config = dict(
    model='image classifier',
    dataset='microscope photos of single blood and bone marrow cells',
    train_examples=97085,
    image_size=32,
    crop_scale_min=0.5,
    horizontal_flip=True,
    color_jitter=0.2,
    targets=['cell type', 'smear'],
    num_classes=[17, 2],
    arch='repvgg',
    norm='batchnorm',
    activation='silu',
    depths=[4, 9, 4],
    kernel_size=3,
    stem='deep',
    widths=[64, 128, 256],
    loss='cross_entropy',
    init='torch_default',
    optimizer='soap',
    beta2=0.95,
    lr=0.0031,
    beta1=0.9,
    shampoo_beta=0.95,
    eps=1e-08,
    precondition_frequency=10,
    max_precond_dim=512,
    merge_dims=True,
    one_sided=False,
    adamw_lr_other_params=0.0016,
    steps=14600,
    batch_size=256,
    epochs=38.5,
    lr_schedule='linear',
    final_lr_fraction=0.05,
    warmup_steps=730,
    weight_decay=0.0,
    adamw_weight_decay_other_params=0.05,
)
Rows from block 13, named by matrix and row number. Each number is 128 + 32 x the weight over its row's rms, rounded and kept within 0 to 255. All counts start at 0. After the name is the row's rms in percent of the matrix's.
# c3: 3x3 conv, stride 2 (model.blocks.13.c3.weight, 256x128x3x3), inputs 56-63, a 3x3 kernel for each
c3.65 102 [155 149 185  85 115 126  92 139  94 167 191 197 130  92 183  94  92 137 124 144 134 108 117 120 129  90 152 108 131 155  83 144 126 144  87 135 170 166 157  88  65 174 113 135 137 160  68 115 129 137 198  67 133 218 131 139 107 125 135 136 132 132 162 107 167 177 129 167  98  88  95 122]
c3.66 099 [164 150 114  94 106 103 168 135 108  90  70  66 104 118 180 141 156 171 133 143 166 110  80 141 154 107 145 145  81 114 159 112 125 172 123 149 202 128 155 102 155 131 100 137  77 139 173 105 118 118 167  84  81 139 183 167  98 101 125 179  80 164 131 113 146 126 128 114 154 185 142 176]
c3.67 100 [121 157 133  78 134 115 121  88 110 150 113  98 139 112 111 156  66 115 160  83 108 170 134  91 131 136 124 147 102 138 237  78 215 162 231 115 102 158 111 192 159 120 143 129  96 107 121 165 110 129 121 140  84 164 167 142  88 144 155 124 117 114 101 151 122  86 118 149 119 148  83 170]
c3.68 097 [142  93 142 104 111 127 117 142 131 108  99 138  69  99 149 136 121 136 162  84 122 105 110 140 142 121 123 125 131 128 133 144 141 108 109 111 122 116 136 143 102 107  92 139 128 129 137  86 155 173 128  91  88 135 133 162 190 183 124 124 167 141 123 163  63 137 146 155 107  79 176 127]
c3.69 097 [109 105 144  82 120 119 122 100 139  79 153 128 107 136  96 142 119  63  96 124 159  97  84  87 140 138 113 162 158 155 193 102 151 134 132 130 100 101 143 111 170  74 186  96  72 184 140 116 106 178 145 101 133 157 139 128  96 184 119  56  69  69 135 140 134  99 133 124 119 195  86 165]
c3.70 095 [166 145 155 156 158 176  87  81 182 124 123 151 121 126 147 140 149 192 118 112  65 127 160 109  72 174 187 170 102 157  66 161 107 122 136 107  97 145 128 102 150 142  74 151 148 115 184 153 109 159 117 187 135 127 141 181 173 105 116 163 157 159  94 104  79 126 181  83  91 155 148 160]
c3.71 099 [ 94 163 129 114 136 118  80  80  79 158 138 149 113 141  95 122 118 119 104 119  72 146 116  70 118 102 149 143 122 190  96 115 139 110 153 142 132 183 119 199 100 121 108 110 177 133 118 184 146 120 159 179  69 161 141 129 135 127 130  90  94 143 153  66 107 127 173 146 122 135 180 111]
c3.72 103 [ 93 160 127 185 143 147 195 115 110 125  88 101  88 125 145 109 131 159  66  98 188 107 101 131 119 140 128 129 143 156 151 133  62  91 160 145 123 121  53 153 148 107 142  63 147  70 140 110 140 134  73 132 121 130 117 150  94 116 134 163  97 205 156 138 112 117  55 168  86 122 102 124]
c3.73 094 [122 117 100 118  93 120  83 152  85  68  96 103 115 126  88  70 157 105 132 151 134 102  69 117  82  87 138 119 137 125 137 148 138  96  92 135 113 141  64 144 160 162 147 117 127 113 119  90  74 143 176 156 103  47 113 165 170 159 128 110 116 163 104 176  71  99  88 197 116  73 120  97]
c3.74 090 [135 175 235 170  98 167 105 107 123 149 126  92 146 139 157  89 120 112 109 109 142 104 134 112 111 121 154 176 135 112 136 127 124  80 109  86 174 167  91 175 141 137 111 132  76 159 132  93 162 126  88 121 191 124 173  96 115 140 131 149 124 118 161 138  87 169  97 135 172 165 142 202]
c3.75 102 [104 100 141 118 147 138  53 133 143 119 104 115 134 140 123 123 148  99  70 188 127 119 111 173 151 120 160  66 132 139 138 137  55 124  98 151  86 136 105 168 142 140  99 135 107 128 144  88 100 100 135  76  93 119 121 158 106 211 136 159 144  93 132  92  86 102 140  95 132 149 114 155]
c3.76 107 [130  85 138 126 125  90  97 118  96 140 143 117 175 109 127 129 164 116 116 209 170 132 102 144 173 188 124 127 132 171 101 116 164 131 113 177 161 139 200 101  95 151  81 132  55  79 144 167 122 133 123 107  70 155 168 214 157 151 126 112  85 123 178 139 146 177 114 104 165 100  71 102]
c3.77 092 [146 137 108 113 136 173  96 151 143 102  93 118 149 120 184 149 197 190 164 144 150  38 110 142  78 173 145 126 132 168 126 158 168 160 177 166 155 139 145 101 135 188 138 129 117 146 164 123 111 140 139 174 119 199 141 134 186 144 126 153 145  98  87 143 141 144 129 152  12 161 117 124]
c3.78 098 [128  99 120 159 138 107 132 108  91 154  86 100 105 147 135 139 212 130 145 185  74 142  84  58 156  98  70 185  80 123  73 102 128  96 106 127  72  86  74 132 109 128 128 161  42 160 100  90 117  96 116 116 150 125 183 156 155 132 120 118 129 133 153 117 121  86 112 116  53 162 137  63]
c3.79 109 [123 126 146  62 135 171 119 126 118 157 139 114  97 120 123  89 130 131 104 173 119 155 154 101 168  78 159 123  97 119 129 132 140 127 130 169 122 107 174 132 134 136 160 141 152  82 107 124 117  76  39 123 154 127  77 157 132 138 124 164 110  93  99 113 139 174 125 109 182 161  93 144]
c3.80 103 [160  79 102  73 107 197 157 183 153 109 117 108 122 105 172 144 106 124 116 182 180 165  91 176 128 167 174 117 143 115  90 140 155 139  95 133 157 129 160 176 150 105 167 132  75 132 154 131 128 145 118 113 101  70 137 147 160 102 118 137 138 121 113 101 123 163 157 132  77 135 137 104]
c3.81 106 [145 115  86 121 105 118 114 212 193 146 164 153 162 149 136 156  71 125 139 104 157 125 114 153 179 226 133  75 151 120 112 118 124  73  74 155 114 186 105  60 100 105 124 143 101 115 128 102 155  91 182 156 142 187  90 113 137  98 180 107 164 129 129  96 168 121  93 129  84 104 206 161]
c3.82 096 [150 135 176  81  91  88  94 153 129 117 142 124 129  86  70 145 143 131 101 121 149 112 143 153 135 157  90 136 182 109 148  99  77 187  77 114  99 135  68 185 107 132  95 170 151 146 114 137 178 145 104  59 146 139 113  85 151 129 112  83 125 123 174 144 143 184 141 122 166 114 110 164]