config.toml
dataset = "microscope photos of single blood and bone marrow cells"
color_jitter = 0.2
targets = ["cell type", "smear"]
depths = [4, 9, 4]
kernel_size = 3
init = "torch_default"
optimizer = "soap"
beta2 = 0.95
lr_schedule = "linear"
Rows from block 13 of a small image classifier, named by matrix and row number. Rows with one number belong to one channel. Each number is 500 + 25 x the weight over its row's rms, rounded and kept within 0 to 999. All counts start at 0. Numbers have three digits each.
After each channel's rows are labels from the 100 images, of 14848, where the channel reaches its highest value: "top examples" is what is common among them. Only what is clearly more common there than usual is listed. The data: microscope photos of single blood and bone marrow cells.
# c3: 3x3 conv, stride 2 (model.blocks.13.c3.weight, 256x128x3x3, each kernel summed), inputs 86-127
# c1: pointwise conv, stride 2 (model.blocks.13.c1.weight, 256x128x1x1), inputs 86-127

c3.183:492509445504513501508463492513485514484477504460532483434524504496487486529476564504496464510501526517454475491493531480488454
c1.183:503497459525502501494480491496477516507486491462502478445508478480505498550489554511493444508518521498464490482495514475454465
top examples: cell type: segmented neutrophil; cell type: band neutrophil

c3.90:472466528468511518517498471487528512527462530469502481469445482483494506474517467490481529526479506507505501492500501555497497
c1.90:476506539450517508494518467472519541535462549512508469469454495491515491489505444494485537493469516490504509527499500523477509
top examples: cell type: segmented neutrophil; smear: peripheral blood

c3.105:512495484539476503488487469507450476500483483504494534492528470510502484506447498476511459562566506519529473488477536503506458
c1.105:524498489536476494477499491532462489509507488513493534500513446488495492502461516478496494564562488536508478497468521490491445
top examples: cell type: erythroblast

c3.194:513471526525536475515532522507459535476505559513504500521481490480539466512525514459502543471509479482528509487499510507506506
c1.194:511488502510513474488508509507480532482516567526524520530480507507542478500544502468520563479508504508540501486504519524489510
top examples: cell type: myelocyte

c3.132:510542508520464495499488500532480482512472517525508469503483542511508478505501547486506468517489482509491497489530512526509526
c1.132:508526508527482476486483521533488474509491505519489474513472506510513455506490540507490477527510475504493480478545503499492518
top examples: cell type: eosinophil

c3.74:502522497517474466532481480524483484520509528509491537548506519508458493537531489501501488491511484495542497469452430569504496
c1.74:491507490542488468536486514532489462524508519517496515558497503513454483510553487491524472492502495494548500494444444555496482
top examples: smear: peripheral blood; cell type: myeloblast

c3.96:491519513502486536482493489510504476498474504480495517587507484497498488519481540485524514481482477491524542511488495528523498
c1.96:491522501519501522503528490495499480481464523487500502551498482539514496499492539511535520479511504492509549503466507506516477
top examples: cell type: band neutrophil

c3.120:541521456524477534578506475504530489483515516533457540508508549506460493508508484482502464535458489546522503475499511492507518
c1.120:534504457512473521549496498490510463455510512512461542495479569502469518521493496481479455526462485547509482455508482470486530
top examples: cell type: erythroblast

c3.24:470491520512556535488451459527486489510551480474464518519500469505486535555528481458505506533463509503530499491495523507543496
c1.24:482501510516560538467477446520474493508533497474459508514496470500484540563535476458508503535475518488533513507497539516533467
top examples: cell type: lymphocyte

c3.88:464492532492498500520475501487545479525508515456476512533494495477481529510485468516485449496468483521477502534525502558464522
c1.88:464500498474499481519476480495533447524521515458480499516492479476482511522499450525470479477469484516488483528509489545476518
top examples: cell type: promyelocyte; cell type: plasma cell

c3.101:536520465473441558544501452534492452520485515481509507488499472522482528506506488469523479499478483467462503502466524496476507
c1.101:504519478458445552543503430524474475504474486460501483493497461518476539504513469466532492508459462477454486508456529472494495
top examples: cell type: erythroblast

c3.10:532499566501491513546535438516505510499472510528496505461515504510485545467484477501465497484450457518449546495513491509517468
c1.10:538507563510507515526535453503482528475487498541491496447503488508489525482498481493468489495460454542456516489501490484518445
top examples: cell type: lymphocyte

c3.240:499529540477476469522449499491507505516484522507510472525470483524504487512520510501493518547487518497522480516486517513514489
c1.240:486500533493455456517447489491499517525481519525500477517463514528518488490516505496487515526500532496549487518516524519487508
top examples: cell type: erythroblast

c3.199:472501496515496516521510501496481455524545516495511476495470544496500467512492518490545503533535510473520484495509471475459516
c1.199:504508496509475508502507489514502444503539536504513477484482528511487474522479511503525494544520496479519491512501477461469516
top examples: cell type: eosinophil

c3.139:470530486535492569465473499523528534484499518472475473531513495482542476489471496489488481489460470495464480550536493485481486
c1.139:452507479512479560484474500495510514468511498479480480521512501478552491490472519504487478477490490487502490544537493475483477
top examples: cell type: eosinophil

c3.64:517469477491500513475473503525515476468483520466506476510473478463526455467542494510486465537489506457501512505527490484505506
c1.64:501469457507499522466454496508500488454500552466507464523481518455500464476532484521476483539494500475458526523537500486512493
top examples: cell type: promyelocyte

c3.232:477524483521498498493502500556508480492495484461483525484500520483509464534488509543499488504510529457544473527486492537493474
c1.232:451496493522534484508502521527511481505504502481489516497489507500523474515490516550496487496511505455523482527497501552518470
top examples: cell type: blast

c3.44:503494466513477529516508545510536485478535531489506496531462529514502527484536544483440484533475500457483504482479528460520469
c1.44:517510466504477534492501523489520483498524504478483505554452516518520532486521552491458502517479512473503501471472520472510464
top examples: cell type: promyelocyte; cell type: myelocyte

c3.43:463493499525469508486493495495523527481511475468516480505509473495524503482478488511492508540458490482504490496511460487503497
c1.43:468478517527478494485505471465505521480519481464515482496503477458533503464483506515492494524471487482505511496506440478506495
top examples: cell type: promyelocyte

c3.251:505480466518522508506486466495493501499491507474510448541500451498492501517513500474498499486481470543498493490488528510537501
c1.251:493486448523514499514509465481495493524510493471484436517484469501475519495506516473519488515488481528493473466489506516518522
top examples: cell type: lymphocyte

c3.11:450506507477498531534517498552519468516520530537526493496460473500519497456474510516505516545475495503513465502496513515477505
c1.11:447503505491480536547498495536528461519527507521525513481487486495530483464482504504525500529470500525511492514491523534493515
top examples: cell type: erythroblast

c3.170:485485522489498527514509467467542501542505462491499454498520452474499472494509509493468493519481504521479479571520476488479516
c1.170:455486519483487533497522476475544494523496459457518476510517471491510503502513514492460472508482499503475493554514482478512524
top examples: smear: peripheral blood

c3.106:510488496434505503496500496494484506525501474539486445532525453535538530522512479507495480492490498574460526456479536501527513
c1.106:512485531445514520492513503483493484510489485519470458535517449511541554515517483522492484502522497555462540458471531512509488
top examples: cell type: plasma cell

c3.121:509486540553516471504459531482488462499483476541475477541509465493516521511499505501489534477541522529520504485531496533480534
c1.121:517494540585527486510478534494514438500496472542472492535505476485514525494505504495482515487523518532515516491511495514496515
top examples: cell type: eosinophil

c3.100:521489497482460543465490526493594540482510528483509512485464514502491516572480475502519456511507499487520523501511488485503511
c1.100:506513492484464531494503524489594511493518533513492484515487515486500494548499498474504453501499503474516492509514487516518496
top examples: cell type: myelocyte; cell type: promyelocyte

c3.219:449504496511455504469494496501453517555508474524492516479506477515521471478528507488502466522456493490477476489511539513489476
c1.219:467493507505459495474480522490444502562487473512491526486492461510532465479510511507507481506458490478466480488493539522494459
top examples: cell type: blast; cell type: promyelocyte

c3.76:489521524506524451484479475542487483510501522496535500465528499507508488509495463499514501456488536541503494490509523497506485
c1.76:475524533505502460480478479535492482484505529491487503469538466493487471530499481502539482458485528533500501488508522504498458
top examples: cell type: lymphocyte; smear: peripheral blood

c3.226:541464492553502474497509474502531482505521513487476494497530528526547494472472472515490513489466505497506490498506484481435491
c1.226:560477484534515499473538490518527476506488526481478514474546516509524498496478482511511521492458488469490497483504474483460466
top examples: cell type: promyelocyte

c3.212:528505479499507519513486504496499549506472466523530453526500507493454530527508509524501518481503496546506470521572507502492539
c1.212:522510471521492518514487498482484562515485458529518461532506511474452532515503502513537541484497500543521478516566515498480552
top examples: cell type: eosinophil

c3.115:492508522480503458526490490498515439476494482455550552486470502487523495436494499478497487496538501562505512540510470513480460
c1.115:484510534479489473524515500486540440499494490498543524505461535503544536461487493443493506500521491534520492542507490509468475
top examples: cell type: band neutrophil

c3.158:488483517463475551498477489566491474485521474483531512524526520515494471527481509493495502490501512494516508472521488480550522
c1.158:487506497464473534474473462567478491460519438470519526539494499504520495536473504499516499480484494507519518482504479468517522
top examples: cell type: promyelocyte

c3.103:453491499499519542502495541507504501516499566507448463503494507475500523525519496523489521526488526489518473523522467472542495
c1.103:493512509514535518493487557512526502510490551497445482508504505462507497512518497535496513527488513500506443519515464479543491
top examples: cell type: myelocyte

c3.71:485474477476506507499478495512518476459505486528541504484529516515487493513522466447483506533488479529518487489525460528463506
c1.71:483472498471511509502458516508538488498498488511515496497505522526488474531509454442488500523498486506513485489507470539471540
top examples: cell type: blast

c3.149:518505503502506506483527498483465469491490499438528495475468497517518469467513469520523486491539473506513506507443462548461494
c1.149:532502507473515498506545482496480471484491504464536494467459489509521465443506499496536482494521477514508480514442458584467483
top examples: cell type: plasma cell

c3.152:461468484519495526501496468513489483551492488499500509523481502482532523467521500465487507486495512474510493506503450493482507
c1.152:461479468511500534497500492519459485519488479493502495539480508464522531466503537449488486489482520465512502498507455477495505
top examples: cell type: promyelocyte

c3.1:500488520533553482493501512530539463504486503537524487525506461522507521487465487517470526447493549491498466517499545516467476
c1.1:498507519536548477501487504534516464502488508538513505528489464521516511505485466533466535452496537499492480521524542511480472
top examples: cell type: plasma cell; cell type: band neutrophil

c3.22:472527499527447504472507509559502530567476472464488501519484494484513500485504492480481507490482473499500487463501529508481509
c1.22:486512486525457490470512545581506484561506488479481500523484499486481507498518497469481484489487503510484488459485519496473504
top examples: cell type: segmented neutrophil

c3.241:495508547491493490507518481468477495481484450531502474510505466526495495505509445497481501504486556483470448461499437427461498
c1.241:478495559514493500478495495458478509451493457486493503533501465521488453486485459510510499502482550480465453487504472447469480
top examples: cell type: promyelocyte

c3.182:479493492510484517462502481541498513485503506552525491509458483479481470492533502516509509507509472524481468508477520481527473
c1.182:520490505487493496450497506550500510495500499545538477478454484494490459496536495511483513488466481529490482497490540487530468
top examples: cell type: promyelocyte

c3.127:505500497482513548487535509455470504478472529482463513491457506476518460514535476501481465484455526508524552519470507497483524
c1.127:501482502482487520495535496445474495466489509493470516461473480494513475512539453487482469456488524483513533514456507484472495
top examples: smear: peripheral blood; cell type: erythroblast

c3.245:489530465525476489498506481503561505462521465495500516504462530560452505464502464524475466499476505481488481462498523523487518
c1.245:476529466510489491495524481468549509472519454513499506504451520549457515453521467525502475503477492478487472462504510519527477
top examples: cell type: blast

c3.173:512510496490520510507500475516535500503562506479522514455484516520492538507476484485490480523476495483484496481478474478475500
c1.173:520500485487530497505498494505518490496542498465516508484486520523505550493478483487511464505482494466486512505463457476489511
top examples: cell type: blast

c3.223:541473517482497469506505537463501520528511496517526485514452491490465510486511493502472487502489469570497510467490520457507508
c1.223:538471520468491471496520537491518488544509499512524487505465509492480510513518503494478489496457499580493499486499497465501497
top examples: cell type: plasma cell

c3.157:490503503482522523463502534499512497452471506531507504457524527466517501522458459479517448512482505502482473520504495495506475
c1.157:472476503477525490471491561510519507462484513530514482454501514448531488507473444487504463480458492517498484511497486507477478
top examples: cell type: plasma cell

c3.177:496498501493471527509523485509512514482497535484534562509524511486525521495511490503523474520496447482496494490488498474506491
c1.177:488483487498457543503522524497485497481500534470513553508520504476499544489514495488518464511519457449502492462489488496517525
top examples: cell type: eosinophil

c3.131:482510462504499518490508488495496517534514475490463478477542489498472523533503503520500470557487487550504505497512497516448489
c1.131:488508474487501513467505487500488480537506480480479483491529487508456523545463471522513504537470462529466506487523523526459484
top examples: cell type: band neutrophil

c3.176:477484514465509484507508485469483463487485507481526493514501499518514501531507460510515503476489497472501504546468484487436441
c1.176:469494503478514471504509500480484469484490514513521484520513477517515502527519476494496513500472512446514495544484497483457460
top examples: cell type: myelocyte

c3.124:479504533532488476473501516539515500525547500475506526498484484458533534446495466479468511453533491514536487449523475529509489
c1.124:481481535551512465462508487535517522524566499469498542483482483471525528467505491458450522468517496508539478468510502510484504
top examples: cell type: erythroblast

c3.171:505501487502519476508486509488521509541530476490496514440525525520532540495516510529535487486507482499448501462486533511489533
c1.171:497502479513511475500494496485530527527518509470509521457519528525504548470534507518514480471475489502450516478500523533476528
top examples: cell type: blast; cell type: proerythroblast

c3.209:468481529471488518484512489499510501485474483528457484555494493506534502457501459490529479477501519535484503498470517471503502
c1.209:488496510473483498471507469486478497480504453515464472529496489496524485457500463469531482475472536514481494487462503452488502
top examples: cell type: plasma cell

c3.69:452492514510471565443511461503504482522489503491496522540474499526506519519509532508550490470514509486466467524506509543528485
c1.69:475503517511456523455505466511502490536504490479493507490455500543505494519506546512541505468522515513477485529499505547499485
top examples: cell type: lymphocyte; smear: peripheral blood

c3.196:517513510495553516550492482519528520497494559472469518515509514492524502479484524504525512503490529484538493529521520484458507
c1.196:506491496500528518564503439512528505502511529482458517542501496499520511480474532514502514494500528471535513528508522470480496
top examples: cell type: eosinophil

c3.6:502541492470498526527464513549511518472507491447507469530453539485499456504493537496514532525487513498519526483466547496483514
c1.6:484539491458492525510479545539501527479499510436492471528457512484494442514467521492496497501499506501518520473474525480499519
top examples: cell type: segmented neutrophil

c3.227:504479474482519484498529474479516511490515552556494561532534531512496521519487522493507472511557545521535461449483511529486489
c1.227:484487467505512490507534468506527500465501532555513550522517509507486505507493531476505446502548537555525423470494498508482500
top examples: cell type: erythroblast

c3.145:463469516532522516491512491514493492543483483472496452489495526483472511504487489523516485496453480499528483518510486499496442
c1.145:467472537533527518491516479506494479501479475447497487508486522477467505500496478510476483494458465485521476498492489504519440
top examples: cell type: blast

c3.31:470510500572508482555534517465509519502496504508485506524505515484525486492547472494489478485487539464532557501483467532457501
c1.31:462518496571489470537515498462492500480503474502480514521495519500518477489553456479464472487493505461510546502483462554457487
top examples: cell type: blast

c3.169:523494532508486510495474515479469546457526554471475474489473509473552500547500517496448517489555476520502502506516471468502498
c1.169:506502531507475521521456490451466551453549569491467477505488493488541491538491497522460507494565501520507497519509486473506488
top examples: cell type: blast

c3.159:530503476509435480488501502540487501530510523512505542479536520507489526488480491505492451465491544558513461469484505490512544
c1.159:501516476504418503475498506539483523522517532516492539506514520487487534495480499499497487469528541563540477463494496475491525
top examples: cell type: band neutrophil

c3.192:486557501540428487513491472494533522487479470490468490525466480535492527520535499537464523479462501506497495503494488511446531
c1.192:489548532536453482507477472482542522523484485500470498536483483530487515499535489541486529487456488507482514526491490539459497
top examples: cell type: promyelocyte

c3.97:497451501529478509485489505486522496490464478516543494518515495544526533477506505504502544514477503512496521446517537490475525
c1.97:486460501534495492476500473475528532492476479527519479526503486529535562476514484518516539490477503520483496457511522489475528
top examples: cell type: plasma cell

c3.255:497497493508519494519472504467506487493480498481485488457485449532506486537498544493511524474537489538524499454505509498504522
c1.255:470500501508523515511478531474500513466498527495490483462482456533499468504514554492510534505530491541506499461500480511490515
top examples: cell type: band neutrophil; cell type: eosinophil

c3.205:524490445513477509518491453490520506532463486514449533547548494500488497474467554529490499511462491516505498499496500500476479
c1.205:508474436508515477531500477500506499513481504531416521531536505516493484494485556527535508502447491523489496505489494490494459
top examples: cell type: band neutrophil

c3.114:522502519524476515516497454481524539537562484478499506518507447487528472511467515504513532533519447488487509483503528512522530
c1.114:521490528516478518510467463467514531520561507483514508515485462508528483514467533486524524526528462503490497476489540501542525
top examples: cell type: eosinophil

c3.82:517513441444509500511487471512499469514478506533532486479540566485542508503523516488499508521539474490488476485487494497471492
c1.82:522505458462490461533478467502511467539469483537515467498534555491535488495525512472505493510548478498509492484507482491452482
top examples: cell type: promyelocyte

c3.52:501539488498518496485479484459545474522491504531492471517455560501505542500509545520508495471476504504510551498544492474467514
c1.52:522536484505511488499476476460554454524475522498481487493443561503516530518493518507506503470461495518516529511531483477443548
top examples: cell type: eosinophil

c3.248:503500517485522519487502517497481463518530488470492560543487491527532498540481455548470462492476452507549477513476457494507494
c1.248:498487498504496500486502517522506446498537506462490554545488483554518495501474484545488475470462457513557479511456484483508529
top examples: smear: peripheral blood; cell type: basophil

c3.63:498522459507515483483531480467488493504491478486456514523467549509501512538480486505499570520532513561476495494510462468506502
c1.63:486547462510549503493536488458502498499485512464465515528468543509505501550471500497500555525525512567482478493493471472488487
top examples: cell type: band neutrophil

c3.111:475464471524458528517488468499508530469468488509456508480475490503505508525495505471543468489456520489482504488502495530533484
c1.111:451471477499474544505490462497495527477459471497458502471459491506518508520519510467547481502438514493490504480525488506540487
top examples: smear: peripheral blood; cell type: lymphocyte

c3.17:541497520544475512504482506493544490502500507478516504492496507444504503528489497498470482472498479459474543519516543510546503
c1.17:519543500521483486481489516486534485520495510492521506501496505428508505516488492486473483476498488462480540518492518507575504
top examples: cell type: erythroblast

c3.62:497459525504542505499458497487500542485520518483551546512458566454486512504488509495483443479519487543496520524524495526489519
c1.62:509454505489553500507452501478520533509501492473530536523457562480468503501502510483485459470520506542494554509506465505498511
top examples: cell type: monocyte

c3.203:514526529515507542473485521504499466512481511517522489564521534494489451489506511524468493468567500471494493525480509510475541
c1.203:501515506518503525500490523520485482515483507517526489528496513490492478498501490518470489459571488475494506499479497492498525
top examples: cell type: myelocyte

c3.3:494488511547472530490494536503488509520511479496503572526486494525505461492487497523471504507491492511487538503503490444536506
c1.3:505491500525488548516490522497494494536524483487498567510516483501514459487475470508479510518456513521476521490504500444558523
top examples: smear: peripheral blood; cell type: lymphocyte

c3.45:470514456485452510513499514508523536433473506505466482453499471488516548485477459511492476531559514489456456513515503521508493
c1.45:477513464474455500511486502503506545446448498512481467461485470478530540493472442510507457515571526501476474493513495518502497
top examples: cell type: promyelocyte

c3.214:490514502489549531519483494554489533488485473460486471533476515506464505521501456456470520497547472473511566485471515456543503
c1.214:526524504492523537509464491550467495499478445448477480512522518502463501527505463462472520483524473480539558482495505476523493
top examples: cell type: segmented neutrophil

c3.215:472443474511495509499532509472495546483512549498519522514474485469518486484499490523450475504539496512525503519453512487516531
c1.215:480441480490487496480502490467501539511494532501510522533469496447511486487506516507478483492545494494521520493493527482504514
top examples: smear: peripheral blood; cell type: segmented neutrophil

c3.41:461521512516433540490442522475514527546478516476500528508488532504478454470524506461518496520524514466505550505556476490510507
c1.41:478526500498446527504452507493519524571490515489505531512481533485473453477508513472514486501529530475496544517567466482497499
top examples: cell type: plasma cell; cell type: erythroblast

c3.244:480484441518489499500505483468485463509495515545447539537518516490509481481485557516496517520487506497517539492514470531507489
c1.244:494498434515495482496496487482484460519512484513442549516495510495517484495479567498499512500512492475485511475499462524495498
top examples: cell type: plasma cell

c3.213:493475458483475504492466517480517518507500496479503470494526496524471495507507484511486515507476475508504502483496510491529529
c1.213:493494475484470491500493519480504498493483498425503469486511486539471514509502487504518518536475492492497495489482511497518525
top examples: smear: peripheral blood

c3.123:499479486528443492511485498536473532495528499513497520446516503521485476515520485480493476488485485505502469466500487512589468
c1.123:494470468517444491509476510519487527477540514500504498470501491519475473486519493482485479499506470506508480457492473501581481
top examples: cell type: plasma cell

c3.65:543556477494468504505537483500551520454456504478483464453485490510501547501459504507493453470472497441503532525509487492464525
c1.65:533554459484467507487543505492558499476450487493454477458504491489507543476463492488485451469477510454488528517511488492448521
top examples: cell type: promyelocyte

c3.153:508542506544522511515527521490509487506507553503514495469489509470484489500499535518501474483535485587499481516499504520494468
c1.153:498532510539545505504516506526469489487511541508483495484493462458463501498496534518503467479530469582486479500471515509509465
top examples: cell type: erythroblast

c3.253:585516441498494485499485530499508457481523463518549465451518499502481493505480518525469495467529490514504473450522493508465455
c1.253:601523455511479473508493533508499440500521445529542500465514489515507477502488501506481478481519486504497506450521476518483448
top examples: cell type: segmented neutrophil

c3.208:511500460505472526470535478486484442533494527494510499536528457536484545511508522513502525463526544522513516503503472468450547
c1.208:529507476500465518478512456479477443520510528485500508502526463528484521506527521507503552465520535542532514493507470471469536
top examples: cell type: band neutrophil

c3.165:509465574549498481549497503512486495524481476521477486538502490484479483500485530518479511489489484505478530474476501533500506
c1.165:500497537555529500525490522534480498514473478512480476502516492461475492506498554512476508478495505509463522476482495528487513
top examples: cell type: lymphocyte

c3.167:541503435497509581519490462493507541493552459502468486528536510469512515487499524473528478472517517527487476451555492501518509
c1.167:530502440506528575524482424495506537494546468506462468519537491490507515468496483470534501491499512519519490439541492499523488
top examples: cell type: lymphocyte

c3.211:473516515490484533515531502493500489492501488509526530499479495474545483477480514477544519464511483526532477512512480488514451
c1.211:483516497509453534517540476492506496488496482502504517483489489478532476474486521498552527471480522525548494488495500516542455
top examples: cell type: erythroblast

c3.85:487440506484496454562486508517457488539495478466503536459492508485508513484505503491505496551494478460499476509550533505487462
c1.85:473454536484497465556479506493462491523491471470500528481471501497497524495506505500496480535509495454499486496558549514472479
top examples: cell type: blast

c3.55:468527477518496522491503458503553513535467468473510501478498504430502513513475487508523517516499493504500500488491500469535526
c1.55:481508506524494546516490469484523535515447497464508530488495504451511522519477502528512534507517524517494489476487502466542522
top examples: smear: peripheral blood; cell type: lymphocyte

c3.229:505467473492478457520518524518523485487521509504464457498490510503515496502497494466542499505539500530495505499541552534500470
c1.229:482487473494472465531491487506511508507518505476468475502471504479483495523489495474538495504507488541479493490508558532490461
top examples: cell type: blast

c3.197:482510485498462533514487484500517514525475503480537490511488497475517482502525489475538504505484454487529468454502464511490535
c1.197:478507480485491514535492481499518508527450524491540514502502506490522484502532511482540484505465475483520486451507485517502544
top examples: cell type: erythroblast; cell type: plasma cell

c3.58:480544480466457509488458508494505504473490574555529499532487449513488490494534438539510523528482471517530503472482522488504491
c1.58:482529493461457485482475497476529516470497551525545456545474471507490504479528453531497503524483482514538507457468521506507515
top examples: cell type: monocyte; smear: peripheral blood

c3.190:496529525522455508505503514530499504513532479476516481497502486507488517533478532468522495466485503517505495532493504515492486
c1.190:472512509491463488523497509529485498528527486497523487490496506502507521550494541502527493472475490521508489526498522525496492
top examples: cell type: blast; cell type: proerythroblast

c3.234:488540481479519480504486505502491546538483459535483543524516502486509538509491479526507454503512469550484484510517503508451507
c1.234:479546491477526497496478489476504550527469471552480544492502508487501544503505471524546462518516490549504477512500504520466472
top examples: cell type: band neutrophil

c3.230:475498501507471519483456544537500491486481494543495542495509453481472491466497483528506473505468515522503503568516466483507472
c1.230:512481488505470496458458565534495485493499478537518533506509453459478508480485475521484482489460503504505508526537453481489496
top examples: cell type: eosinophil

c3.57:529473504478471490494555508492512511505512507510487486492492488499510499545520508480522441502526512493507501495495489490533472
c1.57:520473479466465499476552500509508478501487515509491509489510491493501480551511483464522455489533523492480488484503499494528506
top examples: cell type: band neutrophil

c3.60:467495498551518472478450469483477492491479522489520525440493516512507481531463494461482501480511500466487501470475519512497496
c1.60:481537497543517481479470469486474505485486513491515529458473500527513479532457517448491475487498516474468502475492507511495497
top examples: cell type: monocyte

c3.12:482485484503507497503480503500521491494520489470465519554518469499527492555531497518520570525484496496497497521540494501452521
c1.12:514505462487516492505442484481496494499507495487482529540537494501528463552526498509515558497471504494498488526540530502447510
top examples: cell type: lymphocyte

c3.178:488489572506472502528526543501504506449506477508489537468481422452499503502504465499475486507514500460486481509499495487517490
c1.178:485498556476485503506525529493494497425506468512509504483478421456506502482504491493488483505496505477495500518510503481520501
top examples: cell type: lymphocyte; smear: peripheral blood

c3.135:501487523500492496499495530509511517525508498479494490539458475556501533493496497485508509486499466531491488502520569496539461
c1.135:511483527506469512490496522519501508505510487453489488536446483555489536475485497491527474467502464498481513496546553502511455
top examples: cell type: blast; cell type: proerythroblast

c3.89:486503469521554514508477494482507499494483485460511495495486463522491521499489505531480517482478512519445513493506500488475515
c1.89:457497470488556525509473490481510473499502477467497471485493491505493532499486509535440517501492501500435519492520501478505535
top examples: cell type: myelocyte